A small image classifier, trained from scratch.
Training: 20800 steps, batches of 384.
Data: trained on retinal OCT scans (Kermany 2017), 98430 training examples.
Rows from block 10 of a small image classifier, named by matrix and row number. Rows with one number belong to one neuron. Each number is 500 + 40 x the weight over its row's rms, rounded and kept within 0 to 999. All counts start at 0. Numbers have three digits each.
After each neuron's rows are labels from the 100 images, of 14848, where the neuron reaches its highest value: "strongest on" is what is common among them. Only what is clearly more common there than usual is listed. The data: retinal OCT scans (Kermany 2017). In brackets: how many of the 100.
# fc1: MLP up (model.blocks.10.mlp.fc1.weight, 768x192), inputs 0-95
# fc2: MLP down (model.blocks.10.mlp.fc2.weight, 192x768, transposed), outputs 0-95

fc1.312:465511462533495547433536366485543583432583499469481485502513505517549522471463492604503444512604542578506476481549484500504522480531454514438498506484457441452491508447541534516572473496502485542527486515538485485572512535510469550511531514475499494524549543520500537565467545512550528531
fc2.312:444443529540586516530471554499487576496447456578485489489505551502509506501571505505540436509500444562478384541445481507463505506412471514456496465433518532499459464423512506506453458448446504456486527479522427514460450526529458543482461472438534499528516515500474462538508558477486473462
strongest on: finding: diabetic macular edema (92)

fc1.130:458563454512510469485556488477464522507459460472520580505447569557543464501373519464428476426545440498537511514513513503538449501499488474445470529507491493544449502494467529482485475502449587521516441468503486478477535484441475507520476534559488486511494578533500497513474528532554582474
fc2.130:500508574513490530575452498500458471554483454464471445509489536433442470565544520548507561508518495450461500454438547502470527536491489522510518503438481530508539531513519589508501445485487482512459492475546581529539469476500503508449586508470416560485502578505517599496466490474454493477
strongest on: finding: choroidal neovascularization (78)

fc1.597:528505473562528457527505604499494507443556487544472496547480547549569512492521494481537467441546470455480515496539535486534534481562511514554454520509521487595539515518537450495495494564465534488468540488490545419538543553480520444404553506456531505469539467526480474453442478530474523481
fc2.597:551519564508528526578481476486507481511465486444497575440482461450528525540532453521477503379475517486522485532506533510454455512532435466467528542547511488531538490494460577443501569495508551560533486453463464517512559528462558439511502485518467485510407467571492527548454495422522472453
strongest on: finding: choroidal neovascularization (76)

fc1.519:543548531536469532591482505470551457453558553495501518479491488469499541527443551509567437501440456485473519598512515553445478508479510518502504564489457510486546461495459469516510462409437483540542513542492491516534462481474505534402518514507439531531473504452490467476480483507453591520
fc2.519:452525520405570506460478477499511543538596534491462544567532567526558451487372534492553521537518502532452527531440494524485502505460526524519466515529508545463490528530611506508474482548421501503467506458435538462555482520455411448557522525540462462489424514475542484445496477542550518480
strongest on: finding: diabetic macular edema (95)

fc1.676:532516479487473458566484512484450491476492541537556518457562495477497526418475489473539493538542487473448496563500440480517460484439493546507502548572560510515494559571514478529534539537602447473541600529454447493469557518488473491521442500430490509444456447504500493531502541585520490475
fc2.676:477486451482521512493513456492504498550543518489513505546503556488439469500526500546504540461501495464531573530509537477492491539487502517476464526459504510464448480520445476472488454476452465560460468442472498490461508506476473561512536570557529457483621428529518466420544443519476453554
strongest on: finding: diabetic macular edema (41)

fc1.28:470525528498482543475525487533449460537415551534556483531511401483575474492460536485535536543518500489441506552425445551491515489440536491457486486478525564446507539552528500460530481473463535487393491572530465560529543442442476512519469506474489511519534503493470523512546520487506494520
fc2.28:561479532555511495381522450506480445443446527485508488557447528511477521496539556488462488527431496450564564482497531556539513447522445491504521515477475477486483449509494507478458520440508478488474491459470532464579451519487581478485563460542445531457510448533516483494500568384534504523
strongest on: finding: drusen (41)

fc1.248:533527536509446480503513502556461529522524525487401511425479449539473579435450483504442530460438527509448531471464483487452491533564523553448501515594486492512519546589456462515541522517524504513524423500513500550482494533531453472429525543518506492421497507529500560512486445468510562461
fc2.248:519516533559526519548525560469451492518584486461533545570483554547540429502508538516526553495464532465581465550531542531492466490475483558590525475532441483463507534464464473505569469555521447561496456431442521528464509498425447545533551466495481528442532474431509385525496518509446556540
strongest on: finding: diabetic macular edema (64)

fc1.356:542456592523483515483506507495426472496502505477495516551497476429503501428518535497549508529477514500485610530514530566462496546479494482513503506556546490481502503445508506463465494431544457547465491478506465533428473482447479509418482454503519608570467501456424497456613476533573521494
fc2.356:457546532472578528492474466460581551497502634532548551474529510547554519535476544511535519517528449455438473458522500521415548504518500520507513551499533475522440483470490512486523508460457523491572469505501558446546534472474521492531483523484451509516538542453520405429448462423512554537
strongest on: finding: choroidal neovascularization (99)

fc1.678:536454471501522464391507554496526421455501515537559476589511540443464476514446565483507494555482540489492490484443531472443496501503552432552548505560570531545439477490490463486526498411551545490495509469537495522543500555465588432497500454474513451509513436492501562523600593419472529564
fc2.678:564494485456500515539481529464482444520438539516459515525563481442542517548418409548493469503448443503533532487489465512457511512478495465434531523486435552477532451509507536498547476540520496535435426465471454460496536488490568556509498502501421548509480486428530482528461422487475534574
strongest on: finding: drusen (68)

fc1.330:454476529536476493487523490541501554554474538515509549552518478425533526515522524464515520561499486545512482462561535510555521573495426476521408545537550524500475486477516455463470502584381528423477433450488487527453447461419500501474530520492556521491512527506523487539493541474511465527
fc2.330:471437484541505493424465590459485558553499502557565500476481487508451576542457476503389475546589478473474458411492507431476508477532502480513529467476442502556500486508477519516602502467515524474427546503497481514556556556480467530500426446473439499596505450435533502507528427488548515491
strongest on: finding: choroidal neovascularization (99)

fc1.341:496474540437444561466469534486494507458466456472478513500482471531419544522502514540415492550476438405537462537553491498464496496460626509509480438531468539427482492531456386474503469566535492548529499537491553480522505481488518481539484515519519503541464501468542535527505510513481533571
fc2.341:400545503533511441484430398540487522467578509443538548488559458449483494521474444492466547492498519489457464500485491498458471440458476477508512530513519443488513530497480505452515485555521508553526569501522535495478459592527467508479463466508474459544521468452503512501434584517525480504
strongest on: finding: normal (99)

fc1.150:526551469488606448451471470497498444439510496547498504533518461507510499566487404504483475501474438432453571493513544456515459432480547468495530486504457502549418476531554468489494585447461505474445513476453497454524424457496496492473461585479489453457551568535549547473480546467381457463
fc2.150:498460448466535536493540456440517487475427575402489506483440488491481482520540513484479542417458589506533520491491526470517486542437475447464522482490522533499495469489506512558540494565519426548540475425489497528493513530571544484542558450427523511475474500483470511464508490546493477526
strongest on: finding: choroidal neovascularization (99)

fc1.734:539537440455470460502482482469548390516489444554526462463556497511486458482492470486534491550477470490584494478512514596502532519420497439464477480509510548452466528502500422419559547489468512515544560516513526472484526554491529509503504448491524461484505505489537443487561534501581486508
fc2.734:568467446501499500502522514459498525498590520454505496509447516449525416555497413492480475548503383449514465450511550530518573538460479477469538565606533544502520460476531486518475519550574518577499503473564502550542537529481534488550457524490482559526443469409479516551488529425499547485
strongest on: finding: drusen (64)

fc1.654:460477503448506571427500514510492591447438561544515541528492492518439498423508499442528505496540494427528527548570504478449498461477564473494524483496482495437497525498517533441475494499495398562453495457464544516509487578495508504536478539525528511556532507520523537445539475471518466522
fc2.654:480467544545481481461528484453498503501468510485492488496508463492482525562574496505483544537484568490602565475515563553555532466465458426457553500424552479499493595455434515505547502431498487414478476449409527471511436412550486525491547472522497545500477526492480478448495452436471524565
strongest on: finding: choroidal neovascularization (96)

fc1.148:561461478495512481501437478495514492529469479422510514542516465557423453504462538476451452514415488460520523528519503558447416457476610528556470460506458454490578590549496547434455463488466475535515543533488493578478482524516477517465444531451447473482518468453518485476537484472511457544
fc2.148:526469491526541514529482461531541483459545510548513546394479461484542474581620470407530527512467492569505495529540506482519474479507461461509496536504486475460518470488454529523475455503476567481526536499533459503510453510556479467485464499572527534503519486532509526478443506457423545488
strongest on: finding: normal (96)

fc1.22:489478513508572589512560535542403491571525507444472523471420424429528473542576535537515625518476470477568477498550462519473499478537478446438434463504484491494505515504458471534515498536539508554457461503511519475510536473532502498438551432465504518486576468518475526523517439531524435469
fc2.22:538521517480415571439487457485468505515589488532528522548528472467473537477496516495550413553532523448516516495473531489508509517504553523504503491414493531470484481446508487544473487511433456571504578486503520491556465472500465546514415522403499475483535463475463501529514525580563496489
strongest on: finding: diabetic macular edema (87)

fc1.149:475541539441504506449491507518448458536479562535512474567545480505523480455506450563480487458554524469406495483424470462514433539512558493560447486494530509560520488480492502454504517535453486590482456509519509541520479470608499527406554532496498356518463525496482556541507455497499471474
fc2.149:516484485571444494520451508509564561520420496517499508484496486548494551496512447456557521504502528555575463503583495515470455522511472485513507539524516442542573510512386492523515481527469551521554518493526411539521471498491509510497531470469450486488475511454451482463538534518564495558
strongest on: finding: normal (95)

fc1.187:517450583469538473519457456579547570540536467590601491536531538512522517599476472523577481558557553474558453490486521484492462492465539487483460430507557497524504495509471497500505504513460469462409571449476517508543458514510539425487496453553452525471543435530550454445430507520514531500
fc2.187:526445478490460433499462496490512463537477581507475494556403580478529493542517520533492455483446534519514407455505469519484507491518487455488525434478513490497403469472520497466437481514536496550518494504513502475495565450535477579515487516548536471419451477529510492494509513497490460529
strongest on: finding: drusen (51)

fc1.301:496551451533483519537513456545482474418536530530579471460522535477576490494485513529488533483427489515482538466479463621455494482550502517508499467601481498442609458505487500525463523496508506523503449479500508558500445508481455466499488499535493464470492545446487521589478486515470449519
fc2.301:471461491458513465500567509486503498571432511460499530433451534530470514510507544474502467499486458512526504513483468445591521524486500553492475604511464541556503504551510438452506428480533474478481561491422552553461524432485489567534550548501525474532579498494505420457557483430558543498
strongest on: finding: choroidal neovascularization (83)

fc1.650:482479451563455482442491518532504516527457478552511504538551411521462452496485511432511440496535571491508505425466544556520479458464506529472480539534510501501520492498501524550511465476515512453534566452509449433461567500543526508399468517445513511466520525554501501492576510517488530521
fc2.650:526466465540572572517496625524495526521525523455518527529585475479528539492428450514548477464590471519488463545442492484458495540495541422457490537364508490479473537529518520499449512506483550517500485480463524483491467494601448473456519460472438581489457531481462450494544470537460486556
strongest on: finding: diabetic macular edema (71)

fc1.429:448452495441529494487448490444500494440467461450490545471478486529452459499504530523435449481561482482511461463485515462501505497499423498493522496521449522453546470532482540582538579487534489418536399495464502566481515472488475565510444469489491547497515458490511508579459514473466532478
fc2.429:560481470460491482554608509507491463584548515544494449486480531440554514483464452510540494549581529525487502524461508549484482400533525488528505496395477504512475531442510479511538476493471458512474503557512475372485561472379452493476494513501490531524527470474554519510504481457546429542
strongest on: finding: drusen (53)

fc1.755:507390482466464484469470517505489474509479402471524459548489493542452483414495601495597485522493514476486487484466455511574495476437502495427502484493483465471618491469497465483490560478548518401498471516421514547430513534463493572551556488529539512502459577450480518537455515534498513474
fc2.755:497472527469455433563518516496538478479514558576506441529441559500546516490566483421523487473501505517465487580537544509485490458540523473553529473502478620502521507467459477495508457529546455520511501449547429517590489526491497509550503495511389456513461559527489404480528523438525522503
strongest on: finding: choroidal neovascularization (69)

fc1.129:495468568552521523497561520451501497580456460561473430540530513520548492455487545538549588577509488426529482477579468494554524530515573533513526519588540551510408595487480552483531493428568544483494494524480473417492479533488498563492455528430525502483434498482397509499506436498493451457
fc2.129:503466534529453521446505495511626479474439522477536543486506490466622488469465427510484504495466526524494531518524580499547565546452441450545502513469511425497542467510457458560523509499514490512431487521434457525539493514535541449491482533555467466503507444510519484475480574436462486513
strongest on: finding: drusen (80)

fc1.338:545408497501509467481419514432526573410490495498464500513514442515434395525496487401466434529477541469506474526558523450505488583576553515477577447497522517552436491503515579487574481459527498489468465520547515499526499499494545486497562441564471517522470493520527435514439516533440499569
fc2.338:525526538512396422508472516529475448574549539468556509517456515520515570525544413527473535510526532534523540422469517420542516506440521441477530481526437481513525526569470436497487505485539498414495501500457542554549422430506460484495487501512489598551458481494407491521527455444491517458
strongest on: finding: choroidal neovascularization (86)

fc1.591:496501520528476529434460459507471527614452503544560482527505512468568518459563475420489462433444510493540465467519543520466481461474521491470514511481469528495502522489500492498468453599494472471485456503475458444496496482542544572487555512509526538460565481507458474499545507488560482563
fc2.591:481504487548568596583418506452475518509549545486510533466480457484513497571522448475542481510546504507517511531500496517491514513561524471489454458439494561539519519493525443476460509491534521549484556499539490520504486446589496494480486536543458527534443437480506425434413513439521522434
strongest on: finding: diabetic macular edema (89)

fc1.379:540483491549485558495534454440475472470460501447567479523476553463501484452546523495528468548515566529534489516471517498477539522416506523562566517448433518459474553473499461503515408559510545460410526535521558493483459458525473508491561459447459452482574522525531493489496483521521424487
fc2.379:496575470567458524432533489475535511588499448475479491543518392444520519570483498516515449538475483461472471523475521501495525476484461434552558551541540570473465522480448479456476469566435469457479497507528537471495467511486492570470499627532585493505432490458496472517475561475549569531
strongest on: finding: choroidal neovascularization (91)

fc1.172:510513507512574463481447418443474523583458488454507509501556510504491504504507496507512399491525507502522558428462502528512495489532532494524596523528488525475585486504485518479567480521416423477512479452547520620544508544458507555574469474520439474521572529548506461494485541459477530529
fc2.172:523533486431552490497484507560505496460573566492453456430442506502479471459520491476521582527434471477546454533469523508585543486469473504492513414517522478526465463448544425481484522475509468493478468552413488500539527485537534434490472563475546515519532451536574553472498489472516476499
strongest on: finding: diabetic macular edema (71)

fc1.656:578465484540470491505507504523470445508456513532483484493381549449425534447515501492501455484515514410483539571540493536532494532529485504523464500499526495460526438443538477501529427516483487544527507501509506507488485520449527537462533502541515534550495498518442500504556560513497532433
fc2.656:534539493517478463473497446528533488516502541505466587550531508509465492555452432458508496454385479511453442550416510583469483493459478531476577564550505510480479515560549451454469536535480494499480458494504524464474471478449478490499515534519510448480544552551442456544478417620489545535
strongest on: finding: drusen (51)

fc1.590:427559561494533547494585547455489507476608480546450573456524448469546525530512516535418529461448496456476427499556520455403501486441516423510509476537469470444546534552501438540440544514567513484562511461559489511486518489477479472440433565534479478511487434491508582513482475500508523438
fc2.590:444426492517418534561610486490474518483495531471511469537536530489495484485552511483511497549533484535534480447518480508531469496550496492489404525470479483475505552500505470552482445419464473573427537529472481511498539509487518554516472567551515453528522483539378513503512510497432543538
strongest on: finding: choroidal neovascularization (92)

fc1.557:562562475505554445479473480498452502484500483517371512587453495458508496510462464544541494513572547503501533397614516552507438460451493481471439498496457516487515526395580491484521421591514518468507526511483505523497531434465477560572486468599448511514451449480463565539530457514498544578
fc2.557:448405505527491592551514510472513452564564447506535519442493504506414488445520457555478549546478484463447509534509447458518511512420422492443514455433458566512476510460518474437510580468457479514506478485539500515470468543578511528471529545452525524510546555509545443501500535497469468430
strongest on: finding: choroidal neovascularization (86)

fc1.11:491550572367509473484432467540509579517502506472484481509459506505422459496532578545585478480506479416500539456542471465492530561504547476539421465480550537463481483543518473568517489476521522549537548542558551528478563497493475567570450545529450509514537463539542432511503532474479506476
fc2.11:509490490446534437469488529526544462520516527563470537473535541450504492524581475503451531527391446542510462486435467513498523518485451535447559443528445491508464457461534499497486486527504451550526499440511401459503515562445467445445453478523448488469508586569536534525415409554528499537
strongest on: finding: drusen (96)

fc1.685:519588520481531575463500461497608484514483525510484480550461519519479442508460522521447463501505512470496473538458503512438517512399473566520483532552495468416436497530563506537417527428449544514497517494508479487416424508444500519447487481482439470519532524518508418514501559576510511503
fc2.685:607460472538523478467567542525518477468543462467517525495494541514400491445496528493461489494537499490547515476536504548470504441518483504436567471514453490479534531537443558550481522438452547480472507554546480508511514489487503470575518517503533484585473523511450546550548513503525480522
strongest on: finding: diabetic macular edema (91)

fc1.494:448439520525553458445439524482539431458568446482509467538525473418554469575561482458549536484556558481480502541455509450497478508503423513487555496419499525489548520515498467541531466520508544526502450488541505536541533574403547519555465442439440501497473462438563467559493553511515531457
fc2.494:553562504396546492509517479542419484522507500460592463551544453511452432429434524527459496552413515517532473528552508467482422512560521526554468488530545477467430501516508486402554542506510474462564503464486566549523495493558464497469531589537558489497492504471552463531513468429544574524
strongest on: finding: choroidal neovascularization (75)

fc1.56:487504465511574499543441488479376541433546451442569457513548463431519470534530510522507502480447496498474477489426487489507551497543508524587485520535518495477518566554525546494521556430535541430526491470449531527452512498515565449483536474500512487517537504402498572572518570522495452488
fc2.56:474534501547494501519467490487595475551447469538493527531455580450481529566457592543426464496422487439526546463514495451495467489465553474462495480537431487501527507533572423508476491488502467526493560520516513512470446520454424503469556451515477543510454498501532505487475504479521563565
strongest on: finding: diabetic macular edema (39)

fc1.449:539534501507457472461476470510498480452446443500514499410536442554443485519512427521494506558438582553501430474497485482438574552478491532495530476494540545524528552566512491528475526471427572590466467497503504496510439555536549485563519461539420404544530560524494481554584527488478547514
fc2.449:462506467521465581523538514451479512487464508479447532469473534513540547422521550512469508520555439512483562503491488536464456502378465504545555472549526470415541475466448518501492498506547471478550503470453562523514525481457422561519487568447449609550542496527464371481518516497546541509
strongest on: finding: choroidal neovascularization (94)

fc1.555:576492548557456439459552530529535531462496454446491457528516485460450484554435445465437491559490466525514434453455530519505466432484509501477439534447512364494513448511484533574498542500568486517426482537487507443476536523477576512526506530519449477511431468516502518533473431505494572470
fc2.555:585591476465467562479466484531536532414495515430523521439593433519474492448515499532547487489483510559518527468486520458475453472523448458457514511531527445551496492507561492499548524537552550531560529504472558591524507483511525475521451499518529526481496536556521466526440524460426462496
strongest on: finding: choroidal neovascularization (77)

fc1.675:536513471556536523479520435575538492493558542474525467524495533523469501496476504465490524460495516486537531461371533552511482556493499452487557482522517493513546493499540521555473514516407563489557529489545477524504467494504491586448540453467483509479540457629509559509484407466524464541
fc2.675:528442455489541534576466508531510560527562479437484444574453469447541444571522491596481531471478450506493456450546482500566506454455485460463475458517467529477432461469465524528525532421506489478497572558530526518503564510446546480578437434540454477496539498479541511530486462479496487538
strongest on: finding: drusen (64)

fc1.454:466529541528541465501547461561492491507468541512527503488550511522597451432487482538508593511586490495558459511496571479598501515521554561515499502519527553476568500562451504412506477500516542506458503504478466501481482505495525490428431481517530474531461570477434482586528504458466475480
fc2.454:519459506500464519523501548459524546520516476465611480517488504496517437427473470511526505374497419488501582584477551519535537527511462443510477505546556490499524505497455474444540453485538442509552444466507484470568545520490515501607488467432524513481530502485553506442517444465475430512
strongest on: finding: drusen (94)

fc1.453:486466494488493451548549521566513536484531488530467494524475474485442483523514502498506509575457541472471415553552520494546520503483471451521468442554516515513493483476459508609503509556542565521498537481576485566470482529571563445477490469449533530514557452516483549545465505523539514424
fc2.453:458578518560569538517498484517503496422508485537472437471545549538553523442483537470545521517472512509550526458483483436422546517488555614467491518488504474472482530401488537525515460471469516498541486464505531585517445474453409518549519441517547521501571418496487508449538541458501556546
strongest on: finding: diabetic macular edema (49)

fc1.439:583523519525533502484461516516509502491517477541527483542545563523547489487486537424592498599401462476525505504506487523468474494507503463506451491476505499511489480476498498463459499466515528518549474565485555455466487495464527494525520457501568472516550542509521517507532488474471496608
fc2.439:509515480494465561491444488497465522553578514435479526458451513489487397476492447565409566484509471510527508488458545553542494528543445573454465563555408462509570462482465471460547474541558596523420484454477488533471505534546518495487514471506449460480474519422506502536394525393488476496
strongest on: finding: drusen (51)

fc1.713:513499514501534502586550470599501540476514511535374516498510531575483514499451375520475503542505527563476500539497509488437522470480535476549463561420434419474457492489482497453489520466478504484521557512615452505485562560469526540554503461507495533526450525467522437493459451489495445521
fc2.713:446452553518512501500499454462459480499507463509549515571469515515515422553458505509465507520537502475586552622479470469471500485538487553469491428461515609527498562458546444481504474522489404548564519446495498425504505481516540480453493503460525564482433482551510457504452407563544480484
strongest on: finding: diabetic macular edema (100)

fc1.549:469506543457524503545592553549526512448488497510520537483490446468415485528425541508456576420464474534534477441483542452464465450519485603483549495503500424449469520540528441429504494488500557517484464543535514440451537516551553466445508444474526511505538489480504489504534528528553524533
fc2.549:566546490545522532487472527457476589506535471508516505503439545502523455459478549456554468578472483450505497533415536516493523435582443457512497498467480498505515515486493507495478487510491450501517550531527539528560518485483428481482424443457446553524487525526482541525477545613570441457
strongest on: finding: diabetic macular edema (87)

fc1.576:459452464484530511508508478578466536549498527456588535522451483535526456520536487506455486492495450491473521488483508517482515475538461520525504497515440580495462551479500473456516557487524530476537491562582455548436475587530496428500503417572590487493565410527556444469463520510510479484
fc2.576:433488513478566541439457450542443488456614523519532454518467462557498485527456531547489458500500525501540463551594538458512514494502492494499501530429475477529471506489464434452514500452434545527492554523503570488494388511523568495464474520467560505479447506485480448438511556455554545522
strongest on: finding: diabetic macular edema (87)

fc1.62:552539488490558510523475570500498486481476475530516511499579491519497477568482462515493469491547481482502538592432540523559519509510515469483533467559504466533582429517533446448539545505510486492493495489454511505478597484471418502561542478495499514452532450521509498468513430517549457522
fc2.62:553430548510519457466485505478511471454496522502443440470424532520501433473486520510504484497499520519500560478474499601477491570597493545470533521450528506499499556451427455556532487536535453565505544485475478482486546488471518478521520488537526513454555468548515504511500532461491459511
strongest on: finding: drusen (82)

fc1.251:483532499483489519567548519506462562476452476528496466498456436546500481587510508562461533441498456479546458492504532467501428498542532473532517487495544491580497503575444515520483542522457498469551507473495592477495509473467521508552527508495469563495514548511504500489435357471460408590
fc2.251:511496525479522487486494505480559518542462446463477548480535539476557489538603573462522509538417477521513548561538469505504485461414473472499624476491484533465486481463441549547518503457488555490523472550583544475482455469534506453445478494512499475518573444468539503531417528437474485472
strongest on: finding: normal (98)

fc1.112:519540536426557499467456492532498467480436438509544492491517527527519550547566529497492546431470476470593494518558506506486494550488506517447496521600562479463546519475585489474531549489515528549525533556516519486603499524502462501476499483457481507487501551453519452481440444521487478511
fc2.112:538411452465507546545478455470515567481497459508500414509531454509562442564536499545524462493514501447488564552509480523589515469453526468541469453511508504547503459534477416549471478450479542495489552485471554539472487507521519434493534499551511507467479479523406561564535524499512475491
strongest on: finding: choroidal neovascularization (75)

fc1.577:481519439485466547481470551574497497472450532490522520539448582568467417477488517510499463481498466548554493505480568542503500440513472479492517529511455452487451516515480431455502530521493424488518463460455504442452472469499464570470487516494485470536455445570493507546559543499504393447
fc2.577:557497486536532474540465510460517482563503520570519465559475485518546520612464471489543475546455468473493505544513520455409484468503419519530526478536500545470490452482560528530499516498433524515520498487496465534589479474429519484566524470539497541519550525550476573451523550552440504505
strongest on: finding: normal (99)